Weights of a small contrastive audio-text model.
Training: soap at rate 0.0012, 10200 steps, batches of 128.
Data: trained on synthesized solo parts of chorales (CocoChorales), 33.4 epochs.
Rows from block 5 of the text encoder of a small contrastive audio-text model, named by matrix and row number. Rows with one number belong to one neuron. Each number is 128 + 24 x the weight over its row's rms, rounded and kept within 0 to 255. All counts start at 0. Numbers have three digits each.
Before each neuron's rows are labels from the 100 texts, of 14976, where the neuron reaches its highest value: "tokens" is the input token at the peak. Only what is clearly more common there than usual is listed. The data: synthesized solo parts of chorales (CocoChorales). In brackets: how many of the 100.
# fc1: MLP up (text_encoder.blocks.5.mlp.fc1.weight, 640x320), inputs 240-319
# fc2: MLP down (text_encoder.blocks.5.mlp.fc2.weight, 320x640, transposed), outputs 240-319

tokens: "clarinet" (84); "a" (9)
fc1.57:128128143132162091094160152128128102128138128138097128131142114129122113128088128114141128098109164119156112151124128141168128153128128145128101128111125094144143093135105123111128173128150128128132128128107156128128128096128122128130157137
fc2.57:128155122131128144128045106175182057109128128143128112116124128110127152109128128084112128150123118136089097170128116163128143128105109092147148128116196146079130119111132186113128148128127126128132115122130128130167116128153128111128150128

tokens: "c" (100)
fc1.333:135104197139128159128141103154116128126119169101132041115131128149152128128134098128085132127128139106111134124128155120104125160128128209124128104146099128128132128126157081173128126119143168099133128128162100119128090147171128149128128128
fc2.333:109152099093128136101128164128080128147128128098182128160128175114167160134102096167082128128093128162125161141089128174128128116127105128145185128106128112101111128128158108128154087102124128145118133072160128128120128127128128114128128154

tokens: "clarinet" (100)
fc1.102:128123152128134132128155128148128128085083113139116149128118177156128128140145099147148128128078128154132087108116124095154109102128096152156086101128126128187148122100115128123156128108144140161082159092090128138116128100149143099101128112
fc2.102:120145160141170159131148128068156148128152128128128136157095091128112159128067100120161167128128158128131128128105126159119128139067175128111181128144177119128128141117128126128128171128128128128146101133128169121129128160066128128128128128

tokens: "f" (100)
fc1.474:128144128128101179128151104128123106104107107097125130122158128128086163128128162110130164128128129128103192128161083128119135138135128128128128097142165128145094119202128116121128111128111128128128128144153115147114072128128128111115128200
fc2.474:128157192147141097120117173148168124128128128155128153089079128209096117077128140128128066149084149144128122138120112149171128128128128128076162128128114140125126179128128097128161128183128128132128149139128128103157151097108128112111103128

tokens: "e4" (98)
fc1.78:125050150119128128083153160128161128095128143123128128115183109109128111128120130137108128159128128119175117146128128128100128146128128146174158128112139128132189159146128128088131119161116119180128130128126131107103188099125128117135054118
fc2.78:167123134128149128128128132134155112081104128128126158144151128064079154128128126128156068152148143122121107177114169095144128144060114131157134135126128135149128128122137128136128128128167083143128147139128128128145128124154139128128128104

tokens: "clarinet" (100)
fc1.361:121128076164128128201127097082125111055128128128099111128128083076128128134128135116128143126090140159141153119106128128122136106063155133128128129133087140124195128075167120128125128100074099128134124128128128073175129121128130128128155138
fc2.361:128124146106128137068128184128077157128150199128128128102128161128143128115154080134128128159136100167128080135128128185128119128181087128128128128128159154098096103184100159148128146128146128105128154103123152167121101161128128128122105128

tokens: "e5" (86); "e4" (14)
fc1.404:103128128130153128083128058128154157128177104128102128083074128128119128130128144054102114100152128128128116110156114120130104141128156131159128128095167128124156167166099146128130093103128106128144116129100145123131125128148128147131149130
fc2.404:122128130128128140128110163137143086128116151151167121128131081139128127128128128180173117128102087162095123189149128128112107121147146104128109128087153128128090128135085137103110171119152150141094127128155141111128105143111128164093135125

tokens: "e5" (100)
fc1.198:137078086128122122141118136128161102093094122128128139128170136133128128126128135128159113102086179069120106185081135129148119128175140159128099152148128107139117128128106136106132101148136169143128128110093089132131144107128128110128128104
fc2.198:076145127126122177104163071102128126128201139128091073128102128128128128128128128143151128141166057168128157097128150125093169121128122094128128107110146142095128128160176160148121139110152104155118094119141128128143086128128073128128128128

tokens: "b3" (100)
fc1.455:134093097128163145128128128128128177061081148093128155095212147165128119093091127128128158128128161124128138128122084184128107128159144122105128130121162128128080162128112122099157128128100128140110128106059128162107166133115095179128190128
fc2.455:104105149096110115128128135156200147151155128149128096128117136138147102145112114127181093128122128128128087128152143134128075183128128091115145147128100156128127128128128129120128136182139128155128128108156162128128139095138134121139083168

tokens: "g" (100)
fc1.160:128128128128137128128128189125132148128147113126156169093110135128115147128150142052128128128128083128128128107188128123105134128116114183128128128107128155117107164095169162129107096135128163154176153143128128128120128128095128131093135130
fc2.160:147153128154128093079128128128070115105076128136094107155160139118144093109091107139140120128110149157128128181105139156117155153129175113095114127103132139128182119153089128177185150117128124128128128110101165153124154163128125136133095128

tokens: "<end>" (43); "e3" (41); "a5" (9)
fc1.596:117150118107123137088132128128091135147141113076128128167138128128087151126128128128160128105128130128128128131133128123163128184100128146176127128128155128134161128112128096078122130139141143138090103126095121119128128114124176124092128090
fc2.596:170112128128156138148115155111128111128182154128128141123128170128128128131175128113078114160128128098113128128128141136128136139128112131089154121118070128128128123135139131128128128116107091134128141128116094150166136164128006193171128142

tokens: "c5" (100)
fc1.144:091128094138168128164078117128116119100093128131128090117128128128128128128128154134128109131128128123118122146198117119113117128138128128111165128074128096128164128137099128128128119128128128129128128144128128128132128115128121128166128159
fc2.144:144108126146092128082128128128146128128128098128128115120202141165127180145101095128123107080147081178128128119136128128122164121090157161110064109130131128145118128086164104128128128128136086095156107128120121128133128118095100102117128110

tokens: "e5" (100)
fc1.591:089083151090192128131104176101096128130128105189104111167128128128062128137128197128129119128128128110128128061128128128128134154128092128128155128128091145128108143076128093165138141123111128171117136108159115096094128128093113130115128083
fc2.591:128108116118128128128127128128110102042128128134144174160123128128100128122128105156128141128114060118117116116174149139128109128128171127107091128141102128128113151128112128103052128128147148091174137105128154128120138132128135131111170143

tokens: "3" (100)
fc1.393:128142146078122125150143128102128128140158141087107128128185133179159128128154106138128119130128107158131128153128142141102120112128107150137128121098155128129090118101087098071163162125113128088128143194122127128128158128189133128128115115
fc2.393:151097128111185128099172128106128128128128146128128102141104123137128128179128183151119219147111128134128128128131110128118143152162132128122159128106085139143182138154168157128087128135135074121128138128143124144082139127154186154128117128

tokens: "3" (100)
fc1.572:128127138139112161136119129102128159128145153150093107147145128128161116128128081128189141130092128140130099128128160140122128170112165112166116090120128100128128137119152149137161118098085128098121116143105128128128127128128117164166128112
fc2.572:068128147128068186122159093128120111100122144158128128138106128142128131162147174058128123186128128128128130148174098144123132157118085128128128123128187176107145169094130128103133128127128117128076092163105152111096108157128146116128128128

tokens: "<end>" (100)
fc1.611:128128139095107015177115143128158149128161148127091135127128120105125123206107110128128096139128128112122160128118141148142110128173103152128121189128102104128151128144146128128113146128102128128097128072145121128128170128128113128089127108
fc2.611:131093120133116019173128156127140103114128108112128126145145128101128104128128112128100128128154128113095135149124128128136110128190112128128128210138128128151173119126128134128128128131125117128154128092118090126116161129128128128136149122

tokens: "f5" (80); "a" (20)
fc1.600:128131136086128128103126070128163114158131128178128116127168128110129128105123113128164118146118138128128134128128109130076147126088116140118145122128128105133128108115128128110163167096152081106076109128100112128128163128116160128128094128
fc2.600:118125139121128134114136128128149114128128105128128124128100149166136113132151139133128128128128089132100120093102120140137120128126083143128128128127111158157104164125149118122136128111128150128101135129106127103128128144128128128105155140

tokens: "3" (100)
fc1.593:128138158140142143096166135160128160128148106100128154117138152142152160128128114057128128156100124121128143146141137110128119114150137157081128170128083151128123128128128148128128093128144128184152075128114112095128103142153128157169128143
fc2.593:128128115128086127128131099135110128128137173114153128128128126128128124101123147128176091152064128128116128130160128128139149128128136084154143096172163128170124125152128095124128145090128148089110136162128145084128140126068128128109128128

tokens: "#" (52); "<end>" (24); "a3" (18)
fc1.247:098115128174105132146099115128122128180080115133105167089128128139110128128136116119125158156174166137121128090137123132130137149128146146121173128128102131136124111159128128118061128120128069140089107128140154129128108118077128128128146131
fc2.247:128134128133153118093129128117128127118132142128117128116114151152111088103128107123093128125128086116128168131148093133128128150136128090128128117068118124120135138148128128128128128115128161100157128128128100152115127137167128160151088128

tokens: "5" (100)
fc1.2:127128128129138147111156132128186157123128123128128136128146128157140167131137128086134066135128099108121144128128129171094128128088165161172128104090113096109128123095161128093120128121136114128097128128094189128148128130149128120128128123
fc2.2:128127110140128151146189130106123128131123212110100133113128128146149128119128169130084163165174133151128128142152128128151140106128093128137071126144163128130128095147102128147128102130116128128179133151129096141179131162131131154151128128

tokens: "e4" (92); "e3" (7)
fc1.282:105122103128093128085135093128113146128128140105115138089134128121173105208128128155128140145088050116167148128128171140112100128099128126159144128128116086150137158087108146115128128191128154128146102128124128094146147143111128183142120128
fc2.282:094156151128165142121114128125128138114087101125128122149099118129103155079145128068099128126128208124098108134117128128128128108128134122055136138128169128149128128164132155183128165151131094105046129182136128126104140129112124106128145091

tokens: "e4" (100)
fc1.116:184105142163151145127105099091128128099128128087106085116160128037128152128135134164128128148128098104144128128128128182156117126128082161140128158138166129128128173126143094084137098128086140123097144128087153128128145128100164141195128125
fc2.116:109094138128087096113128131112147128128161136157176128148128159128128129115093151104166087128128177123128128132149160106090140158138110082128094075112128060128136094132140161128128156120153103091172107091141114130155128115114128128134114114

tokens: "b3" (47); "<end>" (40)
fc1.294:128135128171111159123128078128128128128176128128162128128117128121139175174128158169080134128111128128132128110130127141128128104174128128128170128109128104092128128129126128117164090128148144097143098140133168112146128099175113136128128141
fc2.294:157128078128128128168129128128110128163138149142114097128119144128162127128128128127138148174197128154128128162111108177128157142133174113119098159128158108174128128106128081128109138128106109157128139119106130147078128124110128107128112128

tokens: "clarinet" (99)
fc1.37:146112128151125145141132122139128128090128060118128164173128077083128128133088122128099128133116128128162128128130128113127128163141128153155146094131137112119156128117138128136115114128123128087131123128160128062150128128155147128128099166
fc2.37:128102173093128168119117144128133155135128128128134128128136128134152156128128099119128130136151124146143128144109128145087110163128139078066124128121128095128116116181086128121125151128110128133128121113119122172123151131117128104078185128

tokens: "f" (100)
fc1.590:128128128121101128117090140128128129128181157103128096102128151102128128146128110128177161099128106128145128163106128090080121068128151094128128086094158105128165128128133109143128162128128095152128080152128147128129158128138068128136095128
fc2.590:211128128114162123128099117079128128085128128074128178133132132179128101128136128108090128115126181148128138128128129126170094128156132128128109142128132152126079112128066152154097160128128133128128128210117117117128128128151125128099168128

tokens: "c5" (100)
fc1.111:122128090128128183161110128127161151128181128128152133109150128173128149102128137162111133128128090128133172128146108074128128128167128084128174128098111126128099122128128128166110096113124128158076156128128111128117128128120151139131128128
fc2.111:118128128128106103105108128170128128128096128141191148115128140113105119129175128082101128138119112128122109139128126145114085128156147125132097101128183104128171130128128148128128128109128128099138128128062137128128146148114196150150141105

tokens: "#" (57); "<end>" (43)
fc1.158:128128090081136104129128113128128161163164132159115128094092140157128141128200128068129108156127128094143128124141118156089107165156128080112128128142152104113128138128129118128135156128102114124087128128124128128114128113128105159128128180
fc2.158:115138116147170128128109128128128149123128076078149128126115128126128129065128128128137128128145110128093139128119128128128158076132128190140128172128128130130128093126128096169128128128128112176171119163128135128163128120128163113126128053

tokens: "e5" (100)
fc1.524:126072128128175101128128135086108128091075158181128161127171126131075139122085169163128128159128137128146118105090128123095131147148138198133096128115128189042136167144171128128079128103145093132170132096146123149152128135130128128128128128
fc2.524:156107128095079165122147146160128128218123110128128141117075162104128128116128136128128128105141102106115185158097128128112128133114144140173183128190128128140169140116140152128128138167103137160133090163103128095095143077109177165143158082

tokens: "b3" (100)
fc1.616:156128172128128128128129088174130130121126118098129066128098122131147128146160169128130132112108128116128133128150128164128166144139158154109128128128152150095168128128132121113111089130140138149070093169128128168128128122140160164128128108
fc2.616:123111127140128128147110128112100115132101128152088128128159123128148090096124128128129158164128116165128128156087128113128074118093113081170128128129100135137134141138149146130120146111123097119109124129090120128150128158113100071150097129

tokens: "c" (100)
fc1.471:128091128069165128150162119110154128133105158143151128127104128128128128164128126128093138131131174151115128061128107148128192099164128128150128135123103105124145093113128122110128112128148178128137128125103128132119124188091128150132121164
fc2.471:072128128128129111098128153151094121144128066091128128122142122140128128106124150091150137140157116097138128149128124099128071166109179128104128149119109156146128128125128093131148128092107121069128129111151109145121172106128153121170148089

tokens: ":" (100)
fc1.126:128127089134128142128128128140091108128128128105144117128138104168133132155148161128129128128162128128102128128128124187164119128151137107126128134150107128074163152083077120098128146128109126135109075111128128128115111133128128168128128119
fc2.126:057093137064128097156128128111141128155089128128124128106124128127128132128058117109112128128151130100163140128064112128152134128090116150141128109128121128155128128184153128154152154171142126151137175128128128128123190128092133128128128174

tokens: "f" (100)
fc1.451:128128102108128150128116132147138147099107048128128131122107171128086134099075128082105165110124128098128135087163108128132128128128128128127148181128128144138115133128177123124144128160128128114135128160147182122128128128100083108126113164
fc2.451:154128161125171096137128128129128121128146128128128128128123150128128128128168141128121128152102139128101128118138128128132086123122119137176122141128099154128112114128098128103139099102128128128130084128104101148118194128154159131128128128

tokens: "f" (71); "f4" (17); "f3" (12)
fc1.117:128129128114112169128110181114128150130128129128110128086128170143128133128127128129173128128128085151151115128128119050124098080128128115112128128148128142128128130151128082063128132072103102179136130134133170128128196117181094157144128127
fc2.117:139128139128128100128136186163137128091119128120146128179181166103098111089155172112128129122147166128102128085095159128181136126128124136128100137128128126128139128152128109136110090102101128139115108128155128170128151125125128152128103128

tokens: "<end>" (100)
fc1.538:119128166158168128135161128087128166128128128128176171168128098128110174128128128145208128128096125140141128128166120122128147128128128132136148164077128145188148128128162121161114123128110120128096108128183089108058159139090112138128128148
fc2.538:156144117092105082128121141128169123114103128128128128140162166128145078128132108128099154128176106103114111141156128163158151133185086128064128128128153115082128128083087120154142086128129128154128190109109128128128128128128152085113128150

tokens: "b3" (79); "b4" (21)
fc1.109:074112120156149132140123154129105135093148146128128117128128100122128128146128128128109172169128181159096109128128111137130109147128136128128111128128097128148128128137117124147128128085128130128072172122146128152144157132124128170128058118
fc2.109:139090131158128121104116128156181128082071089080128128128128097128128128096086160133138106128144108115128131129131128128128128140104115061113153144156120163112128119128128169128121146174118107106128128141080120128169152167128102080179118112

tokens: "g" (100)
fc1.10:148133156128128128119128129128126151128128106122086128128128123106169128128128128132111128149149130128128128124168129143165128128128083128128142128113082165121166128163118140103137128128116170110128200109128151115128128104136116128107163080
fc2.10:128121108128104124141075165150126128203126128110185082138128128161128124128128113128109153135128104149156171107141120117155128128171169165121128082128142095128128132125128128129128143128128102175102088119138139128106128146087114136140135089

tokens: "5" (100)
fc1.20:128128137128168112139128088111128162128065113098120128133135128128102143138110106136128128086073110095128112128110118069044128128128089189128133168128130098066131139166112128107128128146128128106107128159128155137148117090159139139107128128
fc2.20:100128071128130130069101176108149128118164133141055125128089128128164128113128188128095113157132191135093128120118140156158128128164128128154128086165123128157128128128128117140128080128128128162128092128086086155128142128128128128142128128

tokens: "f" (100)
fc1.489:139110126128066105155176128128125100088088136154128106128132123164085127154118172124128128128113159110156127128054090128148177155135128116128128097128148112170147068094071117125184128149128124128063102123128128142103125128112126125142148160
fc2.489:092139121142156129128096131128156128133167128085145138149126128136128070128093105140159128177128118128144128097177124129128091117116128128123095178112128138077104110122157144128086128128128125118108125128145107093155128169128128080066078152

tokens: "b3" (8)
fc1.315:120139126111142128147138114113128128133128130122103161140147128128128144087128175150143159128076128124158139128132084128100072112112165124156110186086128075128128128130102128131162128128145128170109128128128139167112153135128128118128094150
fc2.315:163099128126139129125128164160140128154132129123128095149135156128128102170152089070147127128128166147064094153091114143143151168070114128099143094151151168164123177128180128109087128128080112065155145128104128125128128122092161128134128104

tokens: "e5" (46); "e4" (37); "g" (17)
fc1.266:128128167112125118128128128128128134140102128128128149128137094128128130128155075130072128125099128097128160134128111128123128181158083142128114170085167099129117109098065128105130156161149162095151142154128094074128089103108120147128121146
fc2.266:130128143169191113138128128128179097140166128069136121128143128144114169146143194121128158175128145128128104128115140102174128069118128168156157083128127097128151151128176183145089119117105128128090141091150132128128145117110143107156173138

tokens: "e4" (100)
fc1.380:123109105093128127100128185109152143111101153128164157130192128134128115129128129148123142136102180102135126147107128140128128148106113134155156128128106128091171181137128124031088112152126128164153125128111144128067133162110128128183126128
fc2.380:149124140116143135136163111131079090128071128150128169127128128106066148128114125113154156172105151124159126172128152128154109159120120128150128128113128161156128128159128078093109097157128069177143128118178128133128128128128108103128128112

tokens: "f" (100)
fc1.159:066128128128143096086150091128138115142128215143153128138128104153107121135128165055128127125156138128123128172114157122173159136089159128077128128128128128133147146157130107060122163098193181170124140156147106121084128128100117183145113135
fc2.159:166159128137076128204120139115137128128128052133058083165156128128114118128128129173158138087128128170100128070172107128117128146125128096128101128113124086128128102128122127185128073151128153130143146128128102125158115163159152106111087113

tokens: "f5" (100)
fc1.526:125139160128159081100128153121152085128117128128159100118101075125156131128128143128153128105183106128099128099081167086119128162164136156141079109124159141128115128147140114113138143128157120176128104190128196063133125144128128140119096155
fc2.526:133128117101128113107127135128128128128128130121096185094132144134104153128142128106086132128068127069180098128147128128130159136142174128128163104159128090128169086130126115136171128128155128083080091097128081130157121187126126105128128128

tokens: "c5" (100)
fc1.324:162128160128137137116074081168078168185111108098113106129132128128128097157128128127133155151128128126128170128148130128083173141128128141107128117145149128125128099125128128128128128128110140079128075128158149114134125128128128128128128128
fc2.324:077142154144084123126185128151176126120141153133087128141142094117128128098156128140108121113150166128149162128132108128124109137128147089099106126148128104112128090128115128138128124128128128085128128078136075129110088138078030157099128128

tokens: "e5" (32); "c" (30); "f3" (25); "d3" (12)
fc1.208:128105128128146128128125151128145146128184123118095113128128128118128107128123136157128112137128120102120128135131138129153146120129128146128128152155149128128128164159149128089128133128135111153102102128131128085109121107111138128186139112
fc2.208:105128100131112128128128116128128112128128157128119128128104128128182168104158113128116123128128128144147132110083110128156074136128112144180128133128141082128133128147128116174128180128131143156159165157094140137163126119153092162099135126

tokens: "f" (100)
fc1.93:151153128104140117092142128140117128113187128098115128128140128130144142128147161091115128161114119172089153128128067106124149128128119173126128128128160128107156105100115130111128103150128171127072128097128110083094128159138128128154097128
fc2.93:123115136132128186169082104106128103128104131128111116128096104101159128137143138141163164141122128125170104109115128199167101128138128089120097128119078128127116128099128128128128171132145088128128128128124154175128128086105090128118177105

tokens: "c" (97)
fc1.317:080130128128128094122128156140132121102128101051100128145166126128159155161128170104128101148128128128140095161133128160158128155135128082128136117128172119157158128128104121127159128133128165128182154142150187101163170112115123138128141128
fc2.317:151089128128128141111128094152128145140137157157141128117121125095120088043096128175154130124098128095128161082128111076105095087127129162143128128128092167110128136128144176135128126139128097128128131104084101137127128113112128122131088121

tokens: "c" (100)
fc1.370:117128161128128154139105122186128159144128136098106107108127128070138121153168128128158144129125080130099114119128128159128128173104091103166155128128118131129159172067160113116127128118090128119128128130085128116176126128128150153155128140
fc2.370:096135128128107128128128174162128180109077128167104121144128128137128128128083128175065167160128128128129128121083128128140109128128128128094136119128090148126168118188128128171123128123055128134076169123128128128158114099128086128186141128

tokens: "c" (100)
fc1.382:045155143145176056161106091128137163128128061124140150080128104128128128108122128138104084178151128116142095128151170143086113158128140128122117128128128115148147128117171128111142141150128109159167135094194135091133101131128099145124128140
fc2.382:167128129134103166098171128128128095138154164152128132177128125130128138162128128130161128049135097150121150128097104124158178128121128107074163099129056103121128129137090135128132107132091110119081139128105128099147138138128128115142156110

tokens: "c" (100)
fc1.405:109072138128128118128134121128172173128156110128117135100143060137128128106151128128136132129144139113136128128128147122128106120096092129141123109074147180128127149095102100137144128167104133080072128082128128127147128164094119128113150179
fc2.405:148157128128128116123128128128122128069128128128128090162133172123128128124078096115128137128128117167165133110158128168128128128128063088140170128128128128135116112132165133128159152128102109126166113155128159148128131106128144128120099128

tokens: "5" (100)
fc1.11:128128128128102136152128122185128128128117111174106128105128128131128118150124201128128100139128128128163128098128117128128128136128131145086128109128209128128101131096180163128087128198117169108115143137188128165116154128136128139069099128
fc2.11:123114128099128181176107052079142160159081128137128143084109115141130128128128169128112111146160140128157128135148128128146109128165161089128105157170128103116128128130113128100128115123128128128134128137128128128106149188103111131128128164

tokens: "#" (95)
fc1.45:143128166121128165152128114128148128120105113148097128086111176120189169128136108127128107128128128081113139155128128119109139124135143147128135143130128128094140100151104128115137128113146118128128162128117099128128126128159152142153128128
fc2.45:123128101128139091128128118101082100106128128125143155143157131128071092139087133128127128082075165134138128140128110128146147106135128128178133138150128142142150128128138125123156133147117170143072101128135128109162128128128141133128100163

tokens: "5" (100)
fc1.592:128099087131136170160112128138126128163104137116125165128128088128128083139157128119128111128129120072128105134099169099127154139128112088080128154134128078127142149128128144085070142154128184128120134125135128108126128035138158171128165173
fc2.592:141128168126186128116111107099087176122128088102128123078128128115128125136166128134117115104128205135128167128128114128099148143126128134160128117124169112133122137090139128135121086128151131124128112164128203136087166128095082128118185128

tokens: "3" (97)
fc1.426:136128107130165128127114146168138128121128165103115092121123139106128168121128180128121158110139128144162119093128092128120105128206143112100157128151147102172159149158115182179128148168128159128055063170138087125128128105129110132181128113
fc2.426:128122128128114128089128136124127136107126128137138188128147128117128128112128082128139111168128134094128128146128146092128128128090128155128128134128090087077148083074103141108128106128125091128161128096154190146119130130128053128118152120

tokens: "#" (55); "<end>" (37)
fc1.186:124096153048131107109122128195094154167081149152141128110128128128128128137128119119171145128134129137157163122128156148128128165106128128090128160128128085114097128151128128128159140138128128151086128094164125069113190095151120126128080184
fc2.186:114122128182134166128085107106190115128125082159083140128037092128128185128202151128128124159116136127115133128128128128128116148128142128163094068128107134145126128128143164113128064147128113128063128128128127128143125158115143138171124131

tokens: "3" (100)
fc1.220:086179111128082120135085071128146106148128141154128151116059109142128095099103149128104145128128128161140128104099137128138046134182128128121110076110128128126093120109193124128168128135128128102093120121083128103079112151130128128128092159
fc2.220:100128128113112127155128174143168177126135128111128147132140128061128123110151132132091100134143128134128096106128147128120152105070138143143128177146128140145128128175073193128097121157161108178128153135137128116128086105142175170124156118

tokens: "3" (98)
fc1.115:128145184128170128140128118128128128093113126147143085124137128092083128155128128097128101142121143103128128120161128128083128128104135128160162128139097174128120128111130133122136146126106126128114148128149174144185130109145123135128167128
fc2.115:149148086122104100091122128128128147128111140131128128128133128190146128109127162155158128061128099175128164105142128050145149128135125163147142126128152092107177128128148119155128126128128124128135128128112128128073128160128171128128110128

tokens: "#" (62); "g3" (17); "f" (16)
fc1.525:151118128128168123106049128128115131128202128128072128116160128145101130142145156110128088171128127116107156102139149128113128128123108183128128192128162136128104112128128128128128116128124106150118128129105128108086128128128128143104128128
fc2.525:128152111128151107128164112128095111128069127128141110128075128128178128128128128158176149117137142103120128141128149128128128139166128093128128128156091131128159131124128128117128128128128114128161098105128143138128172128073086107143120099

tokens: "b3" (75); "b4" (25)
fc1.89:117136078147128106128181093109128145123129128128116106107128210152128128163145146138128156096126082134114128141145096128125110128137095172128103088135128128123149114128133098146128089126128128139128140128128153128069128087128132115083112128
fc2.89:128081125122128128128108128128147161161128128141128119155128073156128081079076144128132128129128145143128128128128137154128137126127178083128181128111126157128128128069128148089128138125125146170113128087124151112151190137128107096123128115

tokens: "5" (51); "<end>" (42)
fc1.566:090135167080055112120121077137092159128128128128117128118128128140128158123106155150097098151122141142128116152128103101128117141164137117128163143128117128128128119128107175128179128158107147148124128128120088128128128136101111131149106153
fc2.566:090142082128180160097128128141102158116128128128128128136100106104122128110133160128160128128124115096128128095128128128160128128077180151133128128162128102175128131151140090122128146128128046075134128146109169128123164136150097128066128112

tokens: "c" (47); "c3" (35); "c5" (18)
fc1.9:128139139128104148092129157163128145128150128081119129159142117128108128098115168112120128163128128141178112128131105160073128182088128128128128121131118116128128165129117128103098133128097128134174131105120120128128135188128142171113105182
fc2.9:130088177158091120128109128124175124128117154186128111128101151128122116118128101113128130096128175189058101073149164102128175128128128133148144167128105169103132161164128165128141122115131134054141125151146128114128128128128112135142164108

tokens: "3" (97)
fc1.26:124107119122107128182080132128139163128112128128104125098128128122150128125178128121147105112128129127132083128094126143128109162128109089141093128139154128163101128128149100128128178128162128091138141150093134128128143128128131132135128128
fc2.26:128171131128128119114134113150128138128128117110182107128101124128095128128128091128111128128128154150128158187128122162106128074134189148136175128130128153115184128133128169128062068128128128128128096130128061090095091128128109076112125088

tokens: "<end>" (100)
fc1.163:121125128119155032128135116128129128144122157128122142166176109082080158128128145150128123176128155143128136128128128128128100166128093102143131200118130116128128115160120135128106123117146128118118154126170128128101111128114139128084106135
fc2.163:128128111109128000129114128156143149122128157168140144128128130095128122152128128151143128145128124112128142117128117128104149123131128128116134183119130132128190128128128133128128119128072131128093103116115137107112130128128128132089128131

tokens: "b3" (69); "g3" (16); "f" (15)
fc1.615:138155108109141073128120079128128122160131109128118128107128147102115129164128128128176128128118141130107133123147096128123128145128128108105167152131128094105087097104128117128203120128102128151117089083128157111128150088128116128128128097
fc2.615:085107128114117128069098170154147147128128144128138196140133101144148143128124128120102113128170122128166147163128153128160128073133128118128158108128124156096096164150050158079109115128094128195140116142118128161134128139112146167154115133

tokens: "e5" (69); "a3" (31)
fc1.480:163061109127143144128131143128128131131124128153093146175107123098105120128119139177058135131102136155128128116128128135161145098171108150128167129096095201109128169152210102097128166154110130148151128128128115064114149148128173128128128128
fc2.480:128150149130102111128128133105128098154128128168162128128145113128108094126146120128137128155128144155171167097128130121104081135184144128128083113136173133121086128142066147150084089090145098131065133128129124149151109108124094111139134101

tokens: ":" (100)
fc1.554:106128128138141128113100147115118122101129128191128162128128129128114128170127124129189127113099128128067128103152128112112098137162140085151128141088111128128128128128138128128117126098118128157105129142138115078100128070151128100128103102
fc2.554:131150128123114128171128088120112115128128138079128137125106095128132144102158128127094128143176117130170159116137172144128130126127134162088128109132169135128128128124117158069127128144131133128128138134117128140105128131128128166155126177